Weights of a small sound classifier: num experts 16, 26041 training examples.
Rows from block 7 of a small sound classifier, named by matrix and row number. Rows with one number within an expert belong to one neuron, the router's apart. Each number is 50 + 15 x the weight over its row's rms, rounded and kept within 0 to 99. All counts start at 0. After the name is the row's rms in percent of the matrix's.
Before each expert's rows are labels from the 100 clips, of 14848, where the router gives the expert most weight on average: "strongest on" is what is common among them. Only what is clearly more common there than usual is listed. The data: short read English sentences (LibriTTS-R). In brackets: how many of the 100.
# router: router (model.blocks.7.mlp.router.weight, 16x320), inputs 214-319
# up: expert up (model.blocks.7.mlp.up, 16x320x320), inputs 214-319
# down: expert down (model.blocks.7.mlp.down, 16x320x320, transposed), outputs 214-319

# expert 11
strongest on: voice: female (100)
router.11 095:26 42 36 33 69 21 39 59 59 42 60 48 62 50 59 52 49 52 75 47 71 65 17 99 56 42 51 72 60 45 61 60 44 37 45 44 42 41 41 46 47 55 27 61 37 66 16 64 28 28 78 45 69 60 47 60 48 60 66 46 56 54 51 35 29 52 46 34 44 52 35 62 33 56 34 28 41 59 57 18 62 58 60 49 50 61 70 59 19 35 18 69 54 59 77 31 46 70 46 39 57 45 51 29 44 53
up.0 097:65 47 49 34 45 47 27 49 48 65 62 62 34 65 63 48 72 66 37 50 39 63 67 26 12 61 47 59 48 50 33 69 57 57 32 77 42 60 56 40 34 55 46 39 65 58 58 21 49 51 32 56 12 47 53 36 62 59 28 32 47 49 45 64 40 44 52 82 40 68 54 58 44 22 64 42 74 57 38 66 36 66 68 42 54 37 40 23 67 43 50 68 63 46 57 63 56 79 41 40 48 43 42 70 48 61
down.0 099:57 63 23 33 63 58 26 77 41 64 55 42 57 74 41 56 42 62 67 61 56 44 49 41 45 11 47 48 49 53 50 47 79 28 60 14 15 69 43 51 55 60 48 47 72 22 52 29 39 43 76 41 35 21 43 47 44 64 38 56 64 64 49 66 41 36 85 59 43 42 53 53 78 66 54 43 58 49 32 47 43 46 67 54 36 44 76 46 55 60 13 28 62 64 21 45 57 67 78 45 46 56 33 60 56 36

# expert 2
strongest on: voice: male (100)
router.2 110:62 42 37 30 55 54 30 65 43 55 41 37 73 56 27 80 55 50 54 29 65 53 56 18 36 39 75 56 53 46 42 80 73 37 34 28 50 36 61 21 47 60 36 44 49 36 49 46 46 42 60 38 39 52 79 79 64 86 72 52 52 34 44 55 56 54 42 39 62 46 44 48 62 53 72 72 34 12 61 41 58 70 61 45 49 34 89 54 51 68 36 59 56 50 41 56 23 64 40 36 64 31 50 64 75 50
up.15 082:41 59 59 28 58 62 62 57 39 62 47 67 55 59 74 25 86 54 46 37 52 38 70 79 87 65 29 62 35 48 35 42 52 84 60 37 31 52 36 53 25 38 66 85 37 60 49 49 57 36 58 52 57 23 23 49 46 46 45 49 10 65 74 36 49 59 52 41 53 42 54 65 37 51 46 54 94 76 53 31 54 45 54 52 46 72 36 59 08 42 40 53 53 47 58 48 51 32 38 77 37 50 54 62 64 50
down.15 085:51 72 40 60 56 49 57 73 68 39 27 66 26 55 56 94 67 48 64 60 63 43 41 47 35 66 46 49 43 50 39 29 42 51 39 74 92 40 61 86 50 65 69 45 49 39 54 66 66 56 52 32 46 99 44 73 55 50 64 37 27 39 42 57 52 50 41 45 63 47 44 48 53 27 62 47 59 30 60 57 43 55 45 46 62 18 65 58 65 61 72 46 36 47 58 37 52 45 52 34 42 63 42 38 37 45

# expert 7
strongest on: voice: female (100)
router.7 102:22 59 43 32 63 55 73 64 37 53 56 25 69 58 64 51 45 60 28 64 59 52 59 55 25 47 43 53 41 61 26 40 31 35 74 20 27 55 34 25 43 32 80 63 45 33 52 55 52 51 63 76 29 43 60 94 53 41 37 70 39 76 76 44 58 62 34 29 30 50 29 30 42 51 48 67 50 53 52 68 54 44 59 56 38 52 41 39 32 35 42 41 42 55 48 53 65 46 27 51 43 40 72 40 52 27
up.0 095:71 45 74 77 66 48 66 72 65 42 45 19 56 50 63 42 56 54 31 32 53 40 55 60 35 35 44 59 46 39 31 57 31 40 45 73 48 38 69 55 84 76 33 49 52 57 17 12 46 52 58 44 23 57 48 55 26 60 45 51 32 40 57 86 83 44 68 86 52 60 42 43 75 61 56 42 85 47 56 42 45 41 27 28 15 24 46 51 48 54 36 43 47 70 99 51 28 59 72 56 04 59 53 43 53 37
down.0 089:47 61 74 51 44 53 37 69 55 60 38 40 42 85 50 11 31 68 37 38 82 88 60 45 67 64 37 47 46 40 44 43 62 50 36 45 10 75 40 49 27 54 51 30 65 28 84 65 25 57 54 48 41 31 67 45 92 64 83 49 58 57 45 84 40 53 52 53 25 56 62 40 26 38 29 44 53 58 71 45 57 62 64 61 41 78 53 38 56 29 17 45 45 77 65 55 72 42 38 49 53 26 39 49 52 32

# expert 13
strongest on: voice: female (99)
router.13 090:42 50 46 63 78 09 54 30 39 55 72 37 86 45 43 31 40 57 73 58 65 58 35 36 66 44 69 67 75 38 45 49 29 61 61 39 40 43 35 56 61 56 41 59 52 58 55 37 36 27 63 56 41 44 31 44 61 46 31 60 52 52 60 28 58 78 60 57 15 39 42 73 55 51 73 52 44 07 84 55 42 42 68 52 65 95 64 56 39 79 40 50 48 50 58 23 40 49 52 65 49 51 66 45 39 45
up.0 095:71 49 48 47 42 52 47 66 97 37 67 21 58 25 55 41 29 64 48 35 66 47 56 31 72 54 53 48 55 73 61 64 53 30 39 28 68 33 63 45 64 50 60 59 70 56 59 58 35 39 52 58 63 44 46 37 53 50 69 34 57 58 50 62 60 37 60 61 68 50 42 49 37 29 67 38 65 16 65 61 84 40 09 36 19 40 68 78 65 40 70 40 20 41 37 41 71 64 16 85 61 50 33 49 31 33
down.0 099:56 21 52 41 41 45 37 67 55 36 37 37 23 72 31 58 57 17 30 41 42 72 50 29 51 64 49 53 76 56 49 59 56 57 53 53 44 59 45 45 64 46 63 41 68 55 54 56 53 45 26 42 49 42 60 18 18 62 29 58 60 41 42 53 77 37 50 66 58 33 35 45 30 29 30 32 24 78 58 69 72 46 43 25 39 66 33 40 66 60 64 57 57 35 47 64 46 60 35 69 54 77 30 34 51 54

# expert 3
strongest on: voice: female (100)
router.3 104:37 34 54 22 26 55 43 61 31 55 21 49 69 44 62 73 76 36 56 60 82 66 59 63 51 62 55 46 64 73 42 45 67 49 80 14 68 59 39 26 23 48 67 71 37 48 38 57 11 52 49 72 72 37 54 32 43 47 48 66 39 43 55 30 45 48 65 74 36 62 52 41 55 62 46 74 48 31 59 42 56 65 51 61 65 55 29 25 36 44 50 91 60 42 60 61 50 47 59 42 76 58 56 29 45 39
up.0 142:39 47 52 34 64 63 36 54 37 47 50 33 40 65 34 50 58 50 49 80 70 65 65 44 42 59 63 62 41 37 25 62 55 62 54 66 58 34 59 55 40 61 41 49 41 49 57 47 48 69 53 74 26 73 76 68 50 78 47 36 75 52 58 75 47 79 44 51 92 50 74 28 16 41 66 41 88 46 39 40 37 71 61 39 51 25 71 44 46 55 63 57 65 65 45 55 28 67 15 17 34 42 14 50 66 48
down.0 099:41 07 57 32 59 59 42 67 43 29 51 46 42 46 50 35 40 50 43 38 36 69 41 24 30 71 72 55 47 49 48 44 43 59 64 35 35 63 70 40 29 58 18 44 24 50 33 58 52 50 67 56 56 26 72 53 48 72 26 57 61 63 40 59 57 66 41 51 32 50 56 52 59 62 52 41 45 57 61 52 58 71 52 33 74 35 49 55 58 43 52 55 77 37 36 59 35 40 58 41 50 67 62 33 58 41

# expert 4
strongest on: voice: male (100)
router.4 086:46 44 51 71 62 44 48 51 65 12 41 22 54 49 58 31 55 65 58 56 57 41 68 62 35 44 48 41 54 32 69 27 40 17 79 67 49 74 36 48 79 57 37 40 53 54 68 59 37 54 64 62 73 59 28 48 37 37 99 54 72 38 51 53 37 53 24 61 31 44 54 36 77 59 63 60 67 60 31 47 59 40 58 30 75 38 25 54 52 74 55 50 29 33 43 66 67 62 61 74 42 30 37 49 43 37
up.15 095:66 55 33 42 63 51 63 56 48 47 54 59 67 22 63 29 40 64 68 44 67 55 61 47 57 44 34 71 34 55 45 54 39 61 54 50 16 71 37 42 75 43 46 18 46 56 49 67 62 67 35 54 56 49 43 31 43 22 70 53 58 55 45 54 70 69 82 26 49 88 42 61 42 33 47 33 27 43 48 38 45 56 29 36 40 58 67 56 33 58 31 49 73 40 51 56 55 41 16 51 59 49 31 63 31 52
down.15 090:57 43 45 34 42 51 45 13 49 47 75 71 43 59 32 33 34 61 21 52 54 79 39 25 55 15 51 34 63 36 43 43 49 34 45 48 60 44 50 46 46 45 58 36 40 64 46 21 77 45 44 61 68 61 55 63 37 51 60 51 51 61 43 37 67 40 23 61 56 64 60 49 67 46 33 26 49 36 55 47 48 44 68 27 48 29 80 51 40 33 66 58 56 45 66 29 46 56 45 67 13 44 52 26 59 58

# expert 15
strongest on: voice: female (99)
router.15 099:43 48 65 37 60 47 41 42 23 45 64 52 54 31 27 68 43 47 65 55 61 66 46 49 85 47 40 43 65 43 61 57 65 59 47 34 36 50 57 48 42 63 52 52 58 45 22 49 41 43 84 46 41 38 70 79 35 44 42 46 54 69 41 46 50 61 21 76 66 56 57 21 32 50 49 73 47 66 63 41 32 41 85 81 55 44 69 40 10 30 53 35 59 67 41 38 42 43 39 28 59 36 55 49 34 82
up.0 101:57 48 54 40 41 71 50 39 37 45 33 77 77 12 31 71 49 43 57 38 73 83 42 69 57 56 53 24 74 68 53 63 37 36 56 36 73 52 31 37 44 54 39 44 73 64 41 74 45 56 22 43 67 43 48 56 44 35 72 51 55 61 70 44 56 50 54 50 55 54 34 64 66 46 50 29 68 32 53 63 75 64 37 60 62 37 49 35 92 37 51 36 33 38 39 40 47 44 43 16 27 38 57 52 33 73
down.0 100:44 47 47 73 48 62 42 43 57 26 57 59 37 61 44 58 40 14 49 55 64 35 90 61 45 44 48 40 66 28 25 34 50 45 58 67 51 47 44 39 41 38 42 57 34 73 43 65 22 47 34 72 43 34 71 68 62 37 46 54 53 40 41 29 56 34 38 56 36 77 52 46 44 32 73 58 24 31 28 32 60 62 44 28 48 38 53 70 55 55 69 45 35 40 60 55 40 22 61 54 46 32 63 47 51 73

# expert 5
strongest on: voice: male (100); the word "the" (52)
router.5 090:54 46 62 27 46 41 70 78 56 31 48 48 58 44 65 51 64 54 36 74 55 55 47 49 73 63 62 55 60 52 28 17 43 34 69 36 34 68 70 43 37 72 32 52 53 48 35 28 41 71 34 67 51 59 51 77 35 45 58 53 73 57 40 79 41 41 76 56 66 42 52 58 54 73 37 56 32 60 50 47 44 57 60 42 52 53 38 50 75 71 67 41 58 40 59 30 63 83 30 79 57 43 75 32 46 68
up.0 100:42 36 33 29 58 62 56 61 84 44 63 33 40 59 65 23 56 51 57 29 27 54 30 58 38 60 65 65 38 54 61 64 53 42 30 38 35 64 40 42 70 71 32 56 58 32 35 39 58 52 77 66 79 67 72 48 23 49 65 67 46 43 43 52 57 25 49 78 42 62 50 40 53 73 51 43 39 36 25 31 65 80 48 48 50 47 44 55 24 65 52 12 43 47 55 52 45 59 38 70 52 39 41 57 60 36
down.0 092:31 55 54 40 43 41 49 37 65 59 23 47 57 72 53 60 47 51 43 60 70 50 39 49 48 36 59 51 59 72 33 40 45 49 40 37 55 65 71 54 46 42 31 43 47 41 51 31 50 47 55 68 48 77 64 60 42 61 74 60 48 60 79 19 73 73 25 17 68 30 51 50 62 72 71 48 27 39 55 74 37 51 65 60 14 53 43 41 26 53 29 37 35 55 58 79 26 75 64 50 57 70 48 82 62 60