config.toml
arch = "transformer"
model = "sound classifier"
dataset = "short read English sentences (LibriTTS-R)"
train_examples = 26041
noise_aug = 0.01
time_shift_ms = 50
n_mels = 64
hop_length = 160
input = "log_mel"
spec_augment = true
win_length = 400
targets = ["voice"]
num_classes = 2
norm = "layernorm"
norm_position = "pre"
activation = "gelu"
mlp_ratio = 4
head_dim = 32
fused_qkv = true
bias = "none"
qk_norm = false
parallel_block = false
inner_norm = false
moe = "expert_choice"
num_experts = 16
moe_every = 2
expert_mlp_ratio = 1
experts_per_token = 1
shared_expert = false
subsampling = 4
layers = 12
width = 320
positions = "learned"
pooling = "class_token"
loss = "cross_entropy"
residual_init = "none"
optimizer = "adamw"
lr = 0.00073
beta1 = 0.85
beta2 = 0.999
eps = 1e-10
adaptive_grad_clip = 0.1
steps = 5900
batch_size = 256
epochs = 58.0
lr_schedule = "wsd"
decay_fraction = 0.4
final_lr_fraction = 0
warmup_steps = 590
weight_decay = 0.4
Rows from block 7 of a small sound classifier, named by matrix and row number. Rows with one number within an expert belong to one neuron, the router's apart. Each number is 128 + 24 x the weight over its row's rms, rounded and kept within 0 to 255. All counts start at 0. Numbers have three digits each. After the name is the row's rms in percent of the matrix's.
Before each expert's rows are labels from the 100 clips, of 14848, where the router gives the expert most weight on average: "strongest on" is what is common among them; "loudest band" is the band of the loudest frequency at the time of the peak. Only what is clearly more common there than usual is listed. The data: short read English sentences (LibriTTS-R). In brackets: how many of the 100.
# router: router (model.blocks.7.mlp.router.weight, 16x320), inputs 214-319
# up: expert up (model.blocks.7.mlp.up, 16x320x320), inputs 214-319
# down: expert down (model.blocks.7.mlp.down, 16x320x320, transposed), outputs 214-319

# expert 1
strongest on: voice: female (99)
loudest band: 4000 to 8000 Hz (28)
router.1 098:099132143150153111104122137142135136134123124067111129111188133129122147130145146171138131160113167110097131110145107131122118120137117114144115127098200141133108161121111116108148104117136129111178144142131093106114122149100140118138140114135128150121134144160100112101125098100085136119067089136126181141142103141120
up.0 104:125103100105116159162142155146152112147162134150080138120108103103135124112126129123101132121114135068109132139116153130123165159125109116127115138134136087119090158114153092072126121135113097100160129110106161147200097131131109149153073144101142116125147105121130096084142128145103121136134112123069169158110128118157
down.0 098:130159105110146113113097139151115112113143092155101090123126142106129115114110157078111120153171120102111163137114145116152134128128151114135119120154162125090118171149135115146095137154122147154126114128106104117133189174139132109121149122143108116133096164089113175155111107176126148161154162100105169131094127116121
up.1 100:143124139137139126098093101098113133093103130116150143098115138093097111156144135122130151062108123138126112098127162117147159119134144149117153135132133140123154152132099112146141144144096148122110171143165113114158080106122101133147124100064138085154148161166132159077144117138112131142131107089109098142142132135091
down.1 098:128099194164115110123107116150114132127125128130134112132129143139174151125137146119160176137127119115170114157112120138083144135117122120077133122150182118163166105128139146130080122105100134073196157086121156099122136146148146129135127129108153150154137108151142144139067113116167121139133129159155105085114130123143
up.2 103:120122157122106181123130158133130144134129125161082133117092093123146120096134095119083126126125144125128128098110167078089134110101157120150134121182116150148159149114130171138136119132161119136134137137144131120110098062114105162149071095136117120089137098130116125082124124125109122140114127134115149156139180166115
down.2 108:158119136134153166116119172108146141148143137128105152090116171167128131109138124151139134135163154093150171083128143141130118136128101139150134107172140132144168144145152144075105097159119150089110132147135107147090151132134135101064101195103137153074165114178118145176131149137157112121117144130113102094142126098098
up.3 100:153095126130130137111092135133116114124102113152128164181136105117123111085117100102112145136091122151166170159072135137119120143116129130125173143112123116111132121178106104140096117118105132148154147135086140170159098165114145171111124136149110123100140146117136134134151149141158117113159103145104116172119142153183
down.3 105:093126156114155131140102110131147134137096144168137121096124103133167161091127119141106141121129147155141145115123070162153144168130111160150139121120089113118131137128090133103121155124113159081115117173138117148093129113145124107107092126118161121148145139133096118129111162100170143112082147109151126121126146154116
up.4 098:125149103148148132176142098155101119113129117119174133147168133132135134128146170101170132116145124154127144104162141130132114130136154114100165104105132150108117098137115134098120065190144116148081164132083107152120122151161147123168086144116112083093117138137141133127113131122113121119110113144140092122069109135136
down.4 094:133110094149142114131162116138095165182147121155130117144179128142116167135190136112114138132124187148141112132096103138152121159133098119126125132119146130122131159104117126106158135124159106118140111095141109123091142107117111134116137106136148077115093111167132156100171109122147136174130136123156148131138141144110
up.5 098:161126105129145121126078114095134145164124138157156138170116084108142144160122091147172119106093114083161092141155148111124138137108124144105156112115123112120168163158141120144125127142125152101149108093162127144115160134157165140084093097156127143141157150106136114126109104122128112102147140151123118146185186130165
down.5 093:123185132108095125102092084126119102150098115140140123130122152121103125125098152174075131118170111184140124145175096114123121152146139103132125092139117146119158090121123149138143124134094088154114124117104150123118141138160118093120146135134085117121146152107146135124149124126152108122105170118152120182139134122089
up.6 100:115128112123134119140110140100151135100127156104147133124148129096166118149139122123133119105118129111138142088149101109145151089117176076163164168110119116118140121128122106113159134093082138089120151103142124146123116119147126150114107119144101118158118114156137114179145111114147131120139146160077152107103180129105
down.6 097:130165118158117138136145145107146129122133109138152112114144146153126107135134133102085152140122105092124138115118127143136097179133130120135104140128105132099183095124147103166102117138140140157098088145152120154142138122137108160122165098112097128133125175150166102108098124145149140148111122113141167130085134157136
up.7 098:109104119121101127117138178101125106119139140120145115077133126102133143094160143137101143135110115145141140083116106074098125135102126110156117125114144116142140117126159106130155122141105133131102117121152101119141157133153101118109099139103140128125150105163123137133143074179096118132103065157118138142143133157117
down.7 100:099104120143119157101103170180144096146093136110157057105126133152094149109158161070106088116164128119090098157134165136122131147135151157151149155119106151153134050147124110133137131153134129123106127114122171094114089110147136132079079139116127083107146143144148161124117124105124118143107117095170110125140143082148

# expert 9
strongest on: voice: male (99)
loudest band: 2000 to 4000 Hz (36); 4000 to 8000 Hz (32)
router.9 115:181156149129129099096148155154104124111126106123089143142110113142110102165110115128184122099110117111105116112115147110102109131088090113077133102125134132124133106170134141144126116133125106154109129127076136117094142161094183142096118084136130093132089091143066130123124128112126132085081097136107152128145100090120
up.0 084:089094100111121148169120109139094123152082111127110145094119097120167155104148094112097123130119117130122146119104073151105117167168140113121126142142103087145131094127099097098095146109108119093134110134159129161162104102131097157131126121126084112150103099120152127133142126137172124126140161146160115111080109154151
down.0 081:141122098161092168121100133109110138125130124158124071146094158150126113082129103120097130131094122129146146116112126207143130132094154106125160119101099129166158114081100116119091105133123164117104121104147131159145153126130127182106119141153140152125176111144127097169178118099113126104108129116120094125168100081142
up.1 084:102085071133142176127119097146117113129130165130136109147127107076128147101132078088097113129129114140126165092119120147113109151127133103176149122122118133148143086145124124132096162167164157116106142124166143158124136090123090188182121116133096117108112104135143117104178121136136150099128134111179117128105112132147
down.1 097:126118135121106122135127123140164118108097122133136117128096129123110108106154133129134121129099130117098200149101143176125159118101119124154192150092124127131181126112118112098074103124097138134123068096163129140098153083113130157093107152139116132093151126114137135141149139137090137086138107123142089127115123126135
up.2 135:105107087148124162141153126132098138116114165164128099129120108114159153113147094102092082136132090177128162129119107147136127178143145121175166095177109129138162084110099106099094166139132162119120135112177166172136100088131111155178099121107081117117138093123166112100163110140149096131136166081167073129104127177134
down.2 117:159160104136116143108089124143126135105117078151168094119092124107144116123156111145100151121114128154114210132113138157120154090122131091122185142127122160154229125120081114128070098085109127130124106104207135117136128085153113163138118154154140115090135088133133123137167146143151149118129078117121083142103102112142
up.3 094:111105117130111143131139122148130143121122139128107119131147077119139142079162092122101097131132136151123152115120099124135125178151108111185116140165078115119149095144114133116093172153170121111145109148143182154167115081157121159136076150101109139100122114119155136101163116134146104125139172119143101146091142178149
down.3 086:138128101130133138131125160137145147076116089134139102114114135150132123100147162126123154126137112116097210153146113145124169089134153091141157147119135106121195125096113120129106100127126120131115115119118143159104130060126137164125117139150186123152185094119136127131170138151104125148133152118119082158113132125120
up.4 109:128116124134131147155122118121136148125102109130131120128136119072125165107143088098093104095130106172142149143126093141130136181154137159164101158148093136166151096131133093153075163117137149109125167103162133118173123065165082137136103133102076123126138119127122105133152115110168109108146151128136113150077132135153
down.4 112:134124117114162134099113108145135111090137089163117094116105146168119106098131157153132158102137117151093185127108150166093163132106108097111131156113127131116162153124128140097104146135087135163127103104195135146121122101151108152105129120145142163108132086117116137137152162136114153136096105090093115132129146144124
up.5 101:083119113122089177157138134150116117123106148164154127101155104119167139081151097129111105142092098143128148111135099136142107131162142100139134148151116104156108052107120090099097180127122120114125151128161137161169131086100102130145072136100103122109107125083135093137172114150151120124147167088153090150101138187127
down.5 094:155152104164105137157127120150140145139125117168138081123132117123170114118116131091134155164128129134097195123120122151116139138102127103147139150143120127142156107077137141142075114111107110154103116108151147103107144069139143165119137163149139129102147098121173106140162135134121139131143118113114078120116118160161
up.6 089:104109123136091158145130120157100147065125124151111127117127114120165118119149080092130144115108101152173159128111128162117132138114135127142130118143112135149166117104140104120094157108131142114171105148137128146148119088156076191159128165120150099094162106133110135139152120171123134129151167128143087143103117157152
down.6 100:130111113142116147122111133134155113101129105155119086159105135129130143094149139127115161111101121110101168134131134188141137102108120091160141154120161179107183144097115146119086106119100192144128111091177142157137125090138087184090111147146140144091167085135118097131163131143101156127127112092119091130105128134126
up.7 102:071106124167106150177144138159126145090108154164080151140126115130181123124130085124111085132104093124131152114112123151119116161131142119158168134165097121136126104101127095095092182124130152108157130155125143181170130088161093172160102114094105134098168085117101120143148142159131134150139156113146093144088130158136
down.7 094:104109124134105120135132122134145137093156079141135065127149147142154127120131121141115156125130094124089207138142192161141123121126149138125145154131140196124157135092115133100102107132111105138136089109154153145139146075142128178121122169170158136102145086144117115119153142101157144153125133075162057146095082123148

# expert 12
strongest on: voice: male (95)
loudest band: 250 to 500 Hz (30)
router.12 134:151158150159110091154119169134122157165084132103148164151148094119083146127138099159171116130149134165085098132101113090153111136093123123099147145104146124154135125146112099141133123102166129098086136121106110120160153150122151096130125142179069139153096140128151132149160106096153124094141110169170128159129127091142
up.0 090:111109153102127162084139115106146083115179122143115103130135131178167115100136117164124130093133174146105171143147161145079154110126096124136126114106102121104125109108148177146134121175116137125171133158159126171140081101137130177135108099133183141104108115107147109116106131170116127144099127091103113104113126154108
down.0 086:107147115131137104103149139111132111129155119074071114142112187090132126146127101137128121151126133144133167086138075139116112102134124133113123108140120146093149127106125133127161134140151107115149133099146144153135137163141122145103150137122169095189119166146092078125088105144116155149123116129115126127161093172151
up.1 086:126117126092156158104139120101153097115176134116155140149133149174167147112123131157108159106104138107138150128160167107116146146145107115153107121107139111110108117114168156148101151164111141137137141128133113181120063089148155205155081101117135137087116158104091115139125134152118136142086124091141106108099129164113
down.1 075:140159171072106134098113137160163140131154127111132153082102142122139137152103133120107136196111156135085133115131127116096115119177131113136135091119114123120066142137130121118113106110099142072128112127086180146140138137106116161147133094100109119145104154121131117126128127147133084114105126123127125125114144102149
up.2 103:094110147110160170085135105087122122105157115127146106133144162138139138114138157168090122123151134138138132130185155124121150115163090125136109105141144129089127122161162166125117137152118162120166114149148112140092082090158089147140096108122164125101107140109107138089109146167123136117113159102092113108110118172103
down.2 081:143160170145163107110105102094171130145130154103111127150153138156136120102100123141137120118180135118121115151151126083090095146105148111108110131110168154112104158113167167154160132142108120149137175123120124132087100149157138158146129114124128146155119130156121133153070094167089123155104068117088131109131107106112
up.3 082:090121133078140159070135091075113061100203116140133108099126154141140129084111143123128113133129135142144144133153148126111142140124089129178132147112132135101132133093093169116126123165118130127167146140169143148139088142136126208130097091097178148111124109116104121142116160185140140134078129075089102094107118127108
down.3 092:126210141097120132125138128129163111095151115149088147112132147130122133115128102180137107126145109119113133096159153098127135102125125112107107119121154138141083115127104125147185142163144098128156197136140167103136112123118121143142145146141128103171121174148109134114084114152190147173116135126144133097184144145129
up.4 101:094104134083164156121147092114117095133157113170122096115123142161169095101146135153098119105148135119152169125133156153093157124128101112104107125120127120094139111113140142141113164164116160107158153152166137175112083111167100171118091107087153150096135137124092118110109165166127100134109161087118103084099135152118
down.4 080:145161139082134143117137132139135130095147154069061133098130154147146117126100158179140099104153126110091149123156144120089116112110143155110105141093125109129144150131132151145145140143161165112116176145144148128117125135134162147146095100114125149103129137129137073107114139149125157159127150140088135080094175143135
up.5 101:087102143059134140074159103075129047112151114136133116115153163147163105100138133157100148108121138120142173112149159136098134117139103126125135113139141152102129138088126165118117140159113150134159126155150125173117094105172122143126110097114184146093145130125122128106117154164127095151121166095107098082097107168118
down.5 078:108135113162131117137150133134117118155142084143130143079133126127158160143113139116150096110103124139147146100117141132121163134084116114136111048096138110116107135181157111144137132129161140155146144133119122155086116109119126130148076113131125139163094132135111142088100154148144110136097141134119126119102162080150
up.6 102:090132131098147174082140103107151082125137131135119132132136138180139095127148136150079130121108166116152173155155178180113148134155093123162127110126139145118114119097146160130117150143122150112171146141188124189109088088154101165103099109107153150100119158139103129106118133187138120142095172071105097100099124174122
down.6 084:130151147059144130119126131132115114131121092133150151119129140145161118101156111136150129116146132171141149104089153168120154129175107077101119146155153108115114136139126116140165071140125126167134167157124163099094071110153117099101120106138132170115141157120139151092148105190157158168125160108129100126122106157121
up.7 088:102110138105135167121161086090118095111162093127116099127130151142143091113153148172114122105137151096152161125192144150111144106151100105114094120111126143099108152150145163126128140154124136121164144142157141151101120103159099161102124118102187146110131128085118136122078165137125101128075148088092133098102119149118
down.7 090:121171139083142161130119121115178090183114078081153102153142130101162136168106119132117119130128147135135127115153131065126112142140146135116091088135142138110096149131128111190106101140140086129113167119091132147137144140171110152094172064153157152138110163168125118136120146135162128125142131122127133102153119119161