Rows from block 7 of a small sound classifier, named by matrix and row number. Rows with one number within an expert belong to one neuron, the router's apart. Each number is 128 + 24 x the weight over its row's rms, rounded and kept within 0 to 255. All counts start at 0. Numbers have three digits each. After the name is the row's rms in percent of the matrix's.
Before each expert's rows are labels from the 100 clips, of 14848, where the router gives the expert most weight on average: "loudest" is the band of the loudest frequency at the time of the peak. Only what is clearly more common there than usual is listed. The data: short read English sentences (LibriTTS-R). In brackets: how many of the 100, against the usual share in percent.
# router: router (model.blocks.7.mlp.router.weight, 16x320), inputs 0-106
# up: expert up (model.blocks.7.mlp.up, 16x320x320), inputs 0-106
# down: expert down (model.blocks.7.mlp.down, 16x320x320, transposed), outputs 0-106

# expert 12
loudest: 250 to 500 Hz (30 vs 11.3)
router.12 134:126102112165168158109124123088151183154121144135112145120179129169107112126133141149118118134133096115166122102114134141122091092100146169112102157120155167097129148099166125121133088142138114130134117153146139132108146080098155112165107142159155153120102131120113120139142135129154158093157146130167136112124149147157087
up.7 088:139168138075088089151098150135088117140152113125144106145080106132155164149121104100156145165097142140113142122135154090122148129176149121167140113087107120143108112137158138124150117108095143136145150096100135112147118138145083163139143125122114083145162137138144120133100099104100121121128111095109122132108086130082147
down.7 090:149129146136120161164153163145149159174161117107113137151093125080102110141130122100148141124148129173086140119133123154116125146128140106149147144118147154130164141134085142173127111155145130162134139083112137121155139161117106143159105195119145130154126128149123126112170125177102108108120104121098127125111118113140088
up.8 086:130141142124120118129151133146172129122133116137171103132141054141164121097117119138142109108108132102115155139165127130110092098121166174149107119133123087142107137155130073109100057078131146086156121137073145131108123076112119189108127146100093114112137157131159056140137193099137109148109139133146160145132135124130124
down.8 129:146114040148125123119128105133132117148149189154100149086128097136179132063138134109128104098083140115146166117158140095135131101099121108118136131127131152138127136108115117138159119115108129106163161133111139112131111139196118128130108138145093096133122118079131123092094104130115068127115167118112116157092111106147177

# expert 1
loudest: 4000 to 8000 Hz (28 vs 4.2)
router.1 098:093150128124112107106104179116141153133123146086134112113084138137135110108161140118103133123127152149126156171139146141082149155126166189129154072125136119124095137142132139164146157098149081111148130141120124103136093137103164151124104161153119127112127109180131094110098117086081088154112132141167120118109132110116153
up.7 098:088115157159113101133155182105137106122144127158096158146179119094136129116147135115160135113141138171094095139093142105153139115140127147124160164171140141124127117092072091125085157074156151154117082118138115098145150157144118098116135105126135102142137137123148149106129102129189129062132117093088129136131129080143119
down.7 100:117145123147159128133143144105129112177151126122126099126137116134125150099133126143148122097142126143095145124124105120131152113067095130165159129154118139092100087193114142126150128164127114153119157089120107133133119181150172107137129139141152130087113147131105099130161143118153126130115070140182129175116149150082124
up.8 090:176106094118124136131110149124119139085147130119123137156170163106149077113144155145152118103127147078133184138120105129086104140142159122062137129106108130155096085163111157155111132092105142079126107110170114146160105124166120118135130127139162098126111153143133087144151133133108164170134123173118136142117159117159096
down.8 097:141121133096114139147145092078161140139133156112154147113139102167104077148083106127164136148153146091131139126126128088135140131072110169120133127135116087122175131177129121153141139124105143106095132141118126114087113154128168145155070087104096167116135132120143106133152121108118088060151114106120141164111107119097109

# expert 14
loudest: 500 to 1000 Hz (26 vs 6.3)
router.14 083:125148124115100109126121138138089121107116135119108171103139152091130177093178100137153154148119142193144086106088105088076140123145149165129146147114144129120126145101144100127109166120134116127107119122098060119139102166097102135097125135132155151095136090102134167094178166150122100168146123125103145131125113122095105
up.7 096:130112124143150133158120120151133112139146137115097103133096138119121136109116140111162141111136093097122156163078116139098105102136161122141115098094105123121096131114122113145152182113126105111127151134106108122139109129172144161144111100122131173107141157165095161186147127070138095165128112106099119144075125135071124
down.7 114:132103115112170164080108132115159135087129135143113115158151148135144113159144132151109118074140100085154136118125114169142098110097105120110127127140096131087091156130135153120094096117138157121108141159130129121117121109123160107127087156108157150130121116098067087118159067144170160090167137144106148101135139114112113
up.8 082:131148101158148151122128132151152080092105142099151139137133157148120187138145106162131158153129113111167121187104139124124116118143114068156106101122127103092124154098150131145149124100116129118173070130114146151124158085165164130114121091137137095105095127154122113081116159108120092119140164158169146133152149134141113
down.8 115:123107105117175117125129100113142114119150151160124110153160123136129073151094163125120136147138109121157158148124130167136088081140126106087092098141117158119162145112096141114124114144122157136128102122129137182129125134133153079129153096131150126094112138122131145142130091171109129120120176128115122138131154162163102

# expert 9
loudest: 2000 to 4000 Hz (36 vs 1.8); 4000 to 8000 Hz (32 vs 4.2)
router.9 115:094158113154093099098080148147138146122128147133130129113115144102140121123095085123134152113132132173149130165169137148122110113112099138122114154108140133140143118142131142128157120130126126123107138153174155134140126130166102156157152118149135124127106133090192148134117180183126131088110126122146135117072108138145131
up.7 102:151122109104125118145158121142139123099097102130163097132121101109138133134130115108121124148122131129126099126109121119153137108139160103117155120159088125091078119112130125130132120115145132121134128121128123112105140121101192125118135105104165157075098120174099116108160140106138134139163130167086154154164157133143128
down.7 094:128123118199142083130144147139103111095147136118176085162119147172159105111113149123117146116103129087129110176123131134136106110132144068133129135110140132156091123120126081130137130094110130138157150094149123174154126120116128126132121071140101170137120163125138114142139113147119121137117114109085144126132134138098149
up.8 092:153115135112128108149151101151105107078121072119134121128136095105115160134108123132112148132143145104128106142105126106118132125154145073119134140129095125143083156123122126115099119122138108121155103087160147114083120118123121119146154084089134094068119152142099115130152139075156114179166135147077142115150158152150129
down.8 084:106135169192143116131113109137136133113140115087185098151150128175134151108160157109155141130129124114172141212124111112126134094112148122183118098110160116125106139103132122102130098109121104125154109109107117142145112088110159122101102128157121089092109133136125081117131123113121145136121129139111127123095148127161123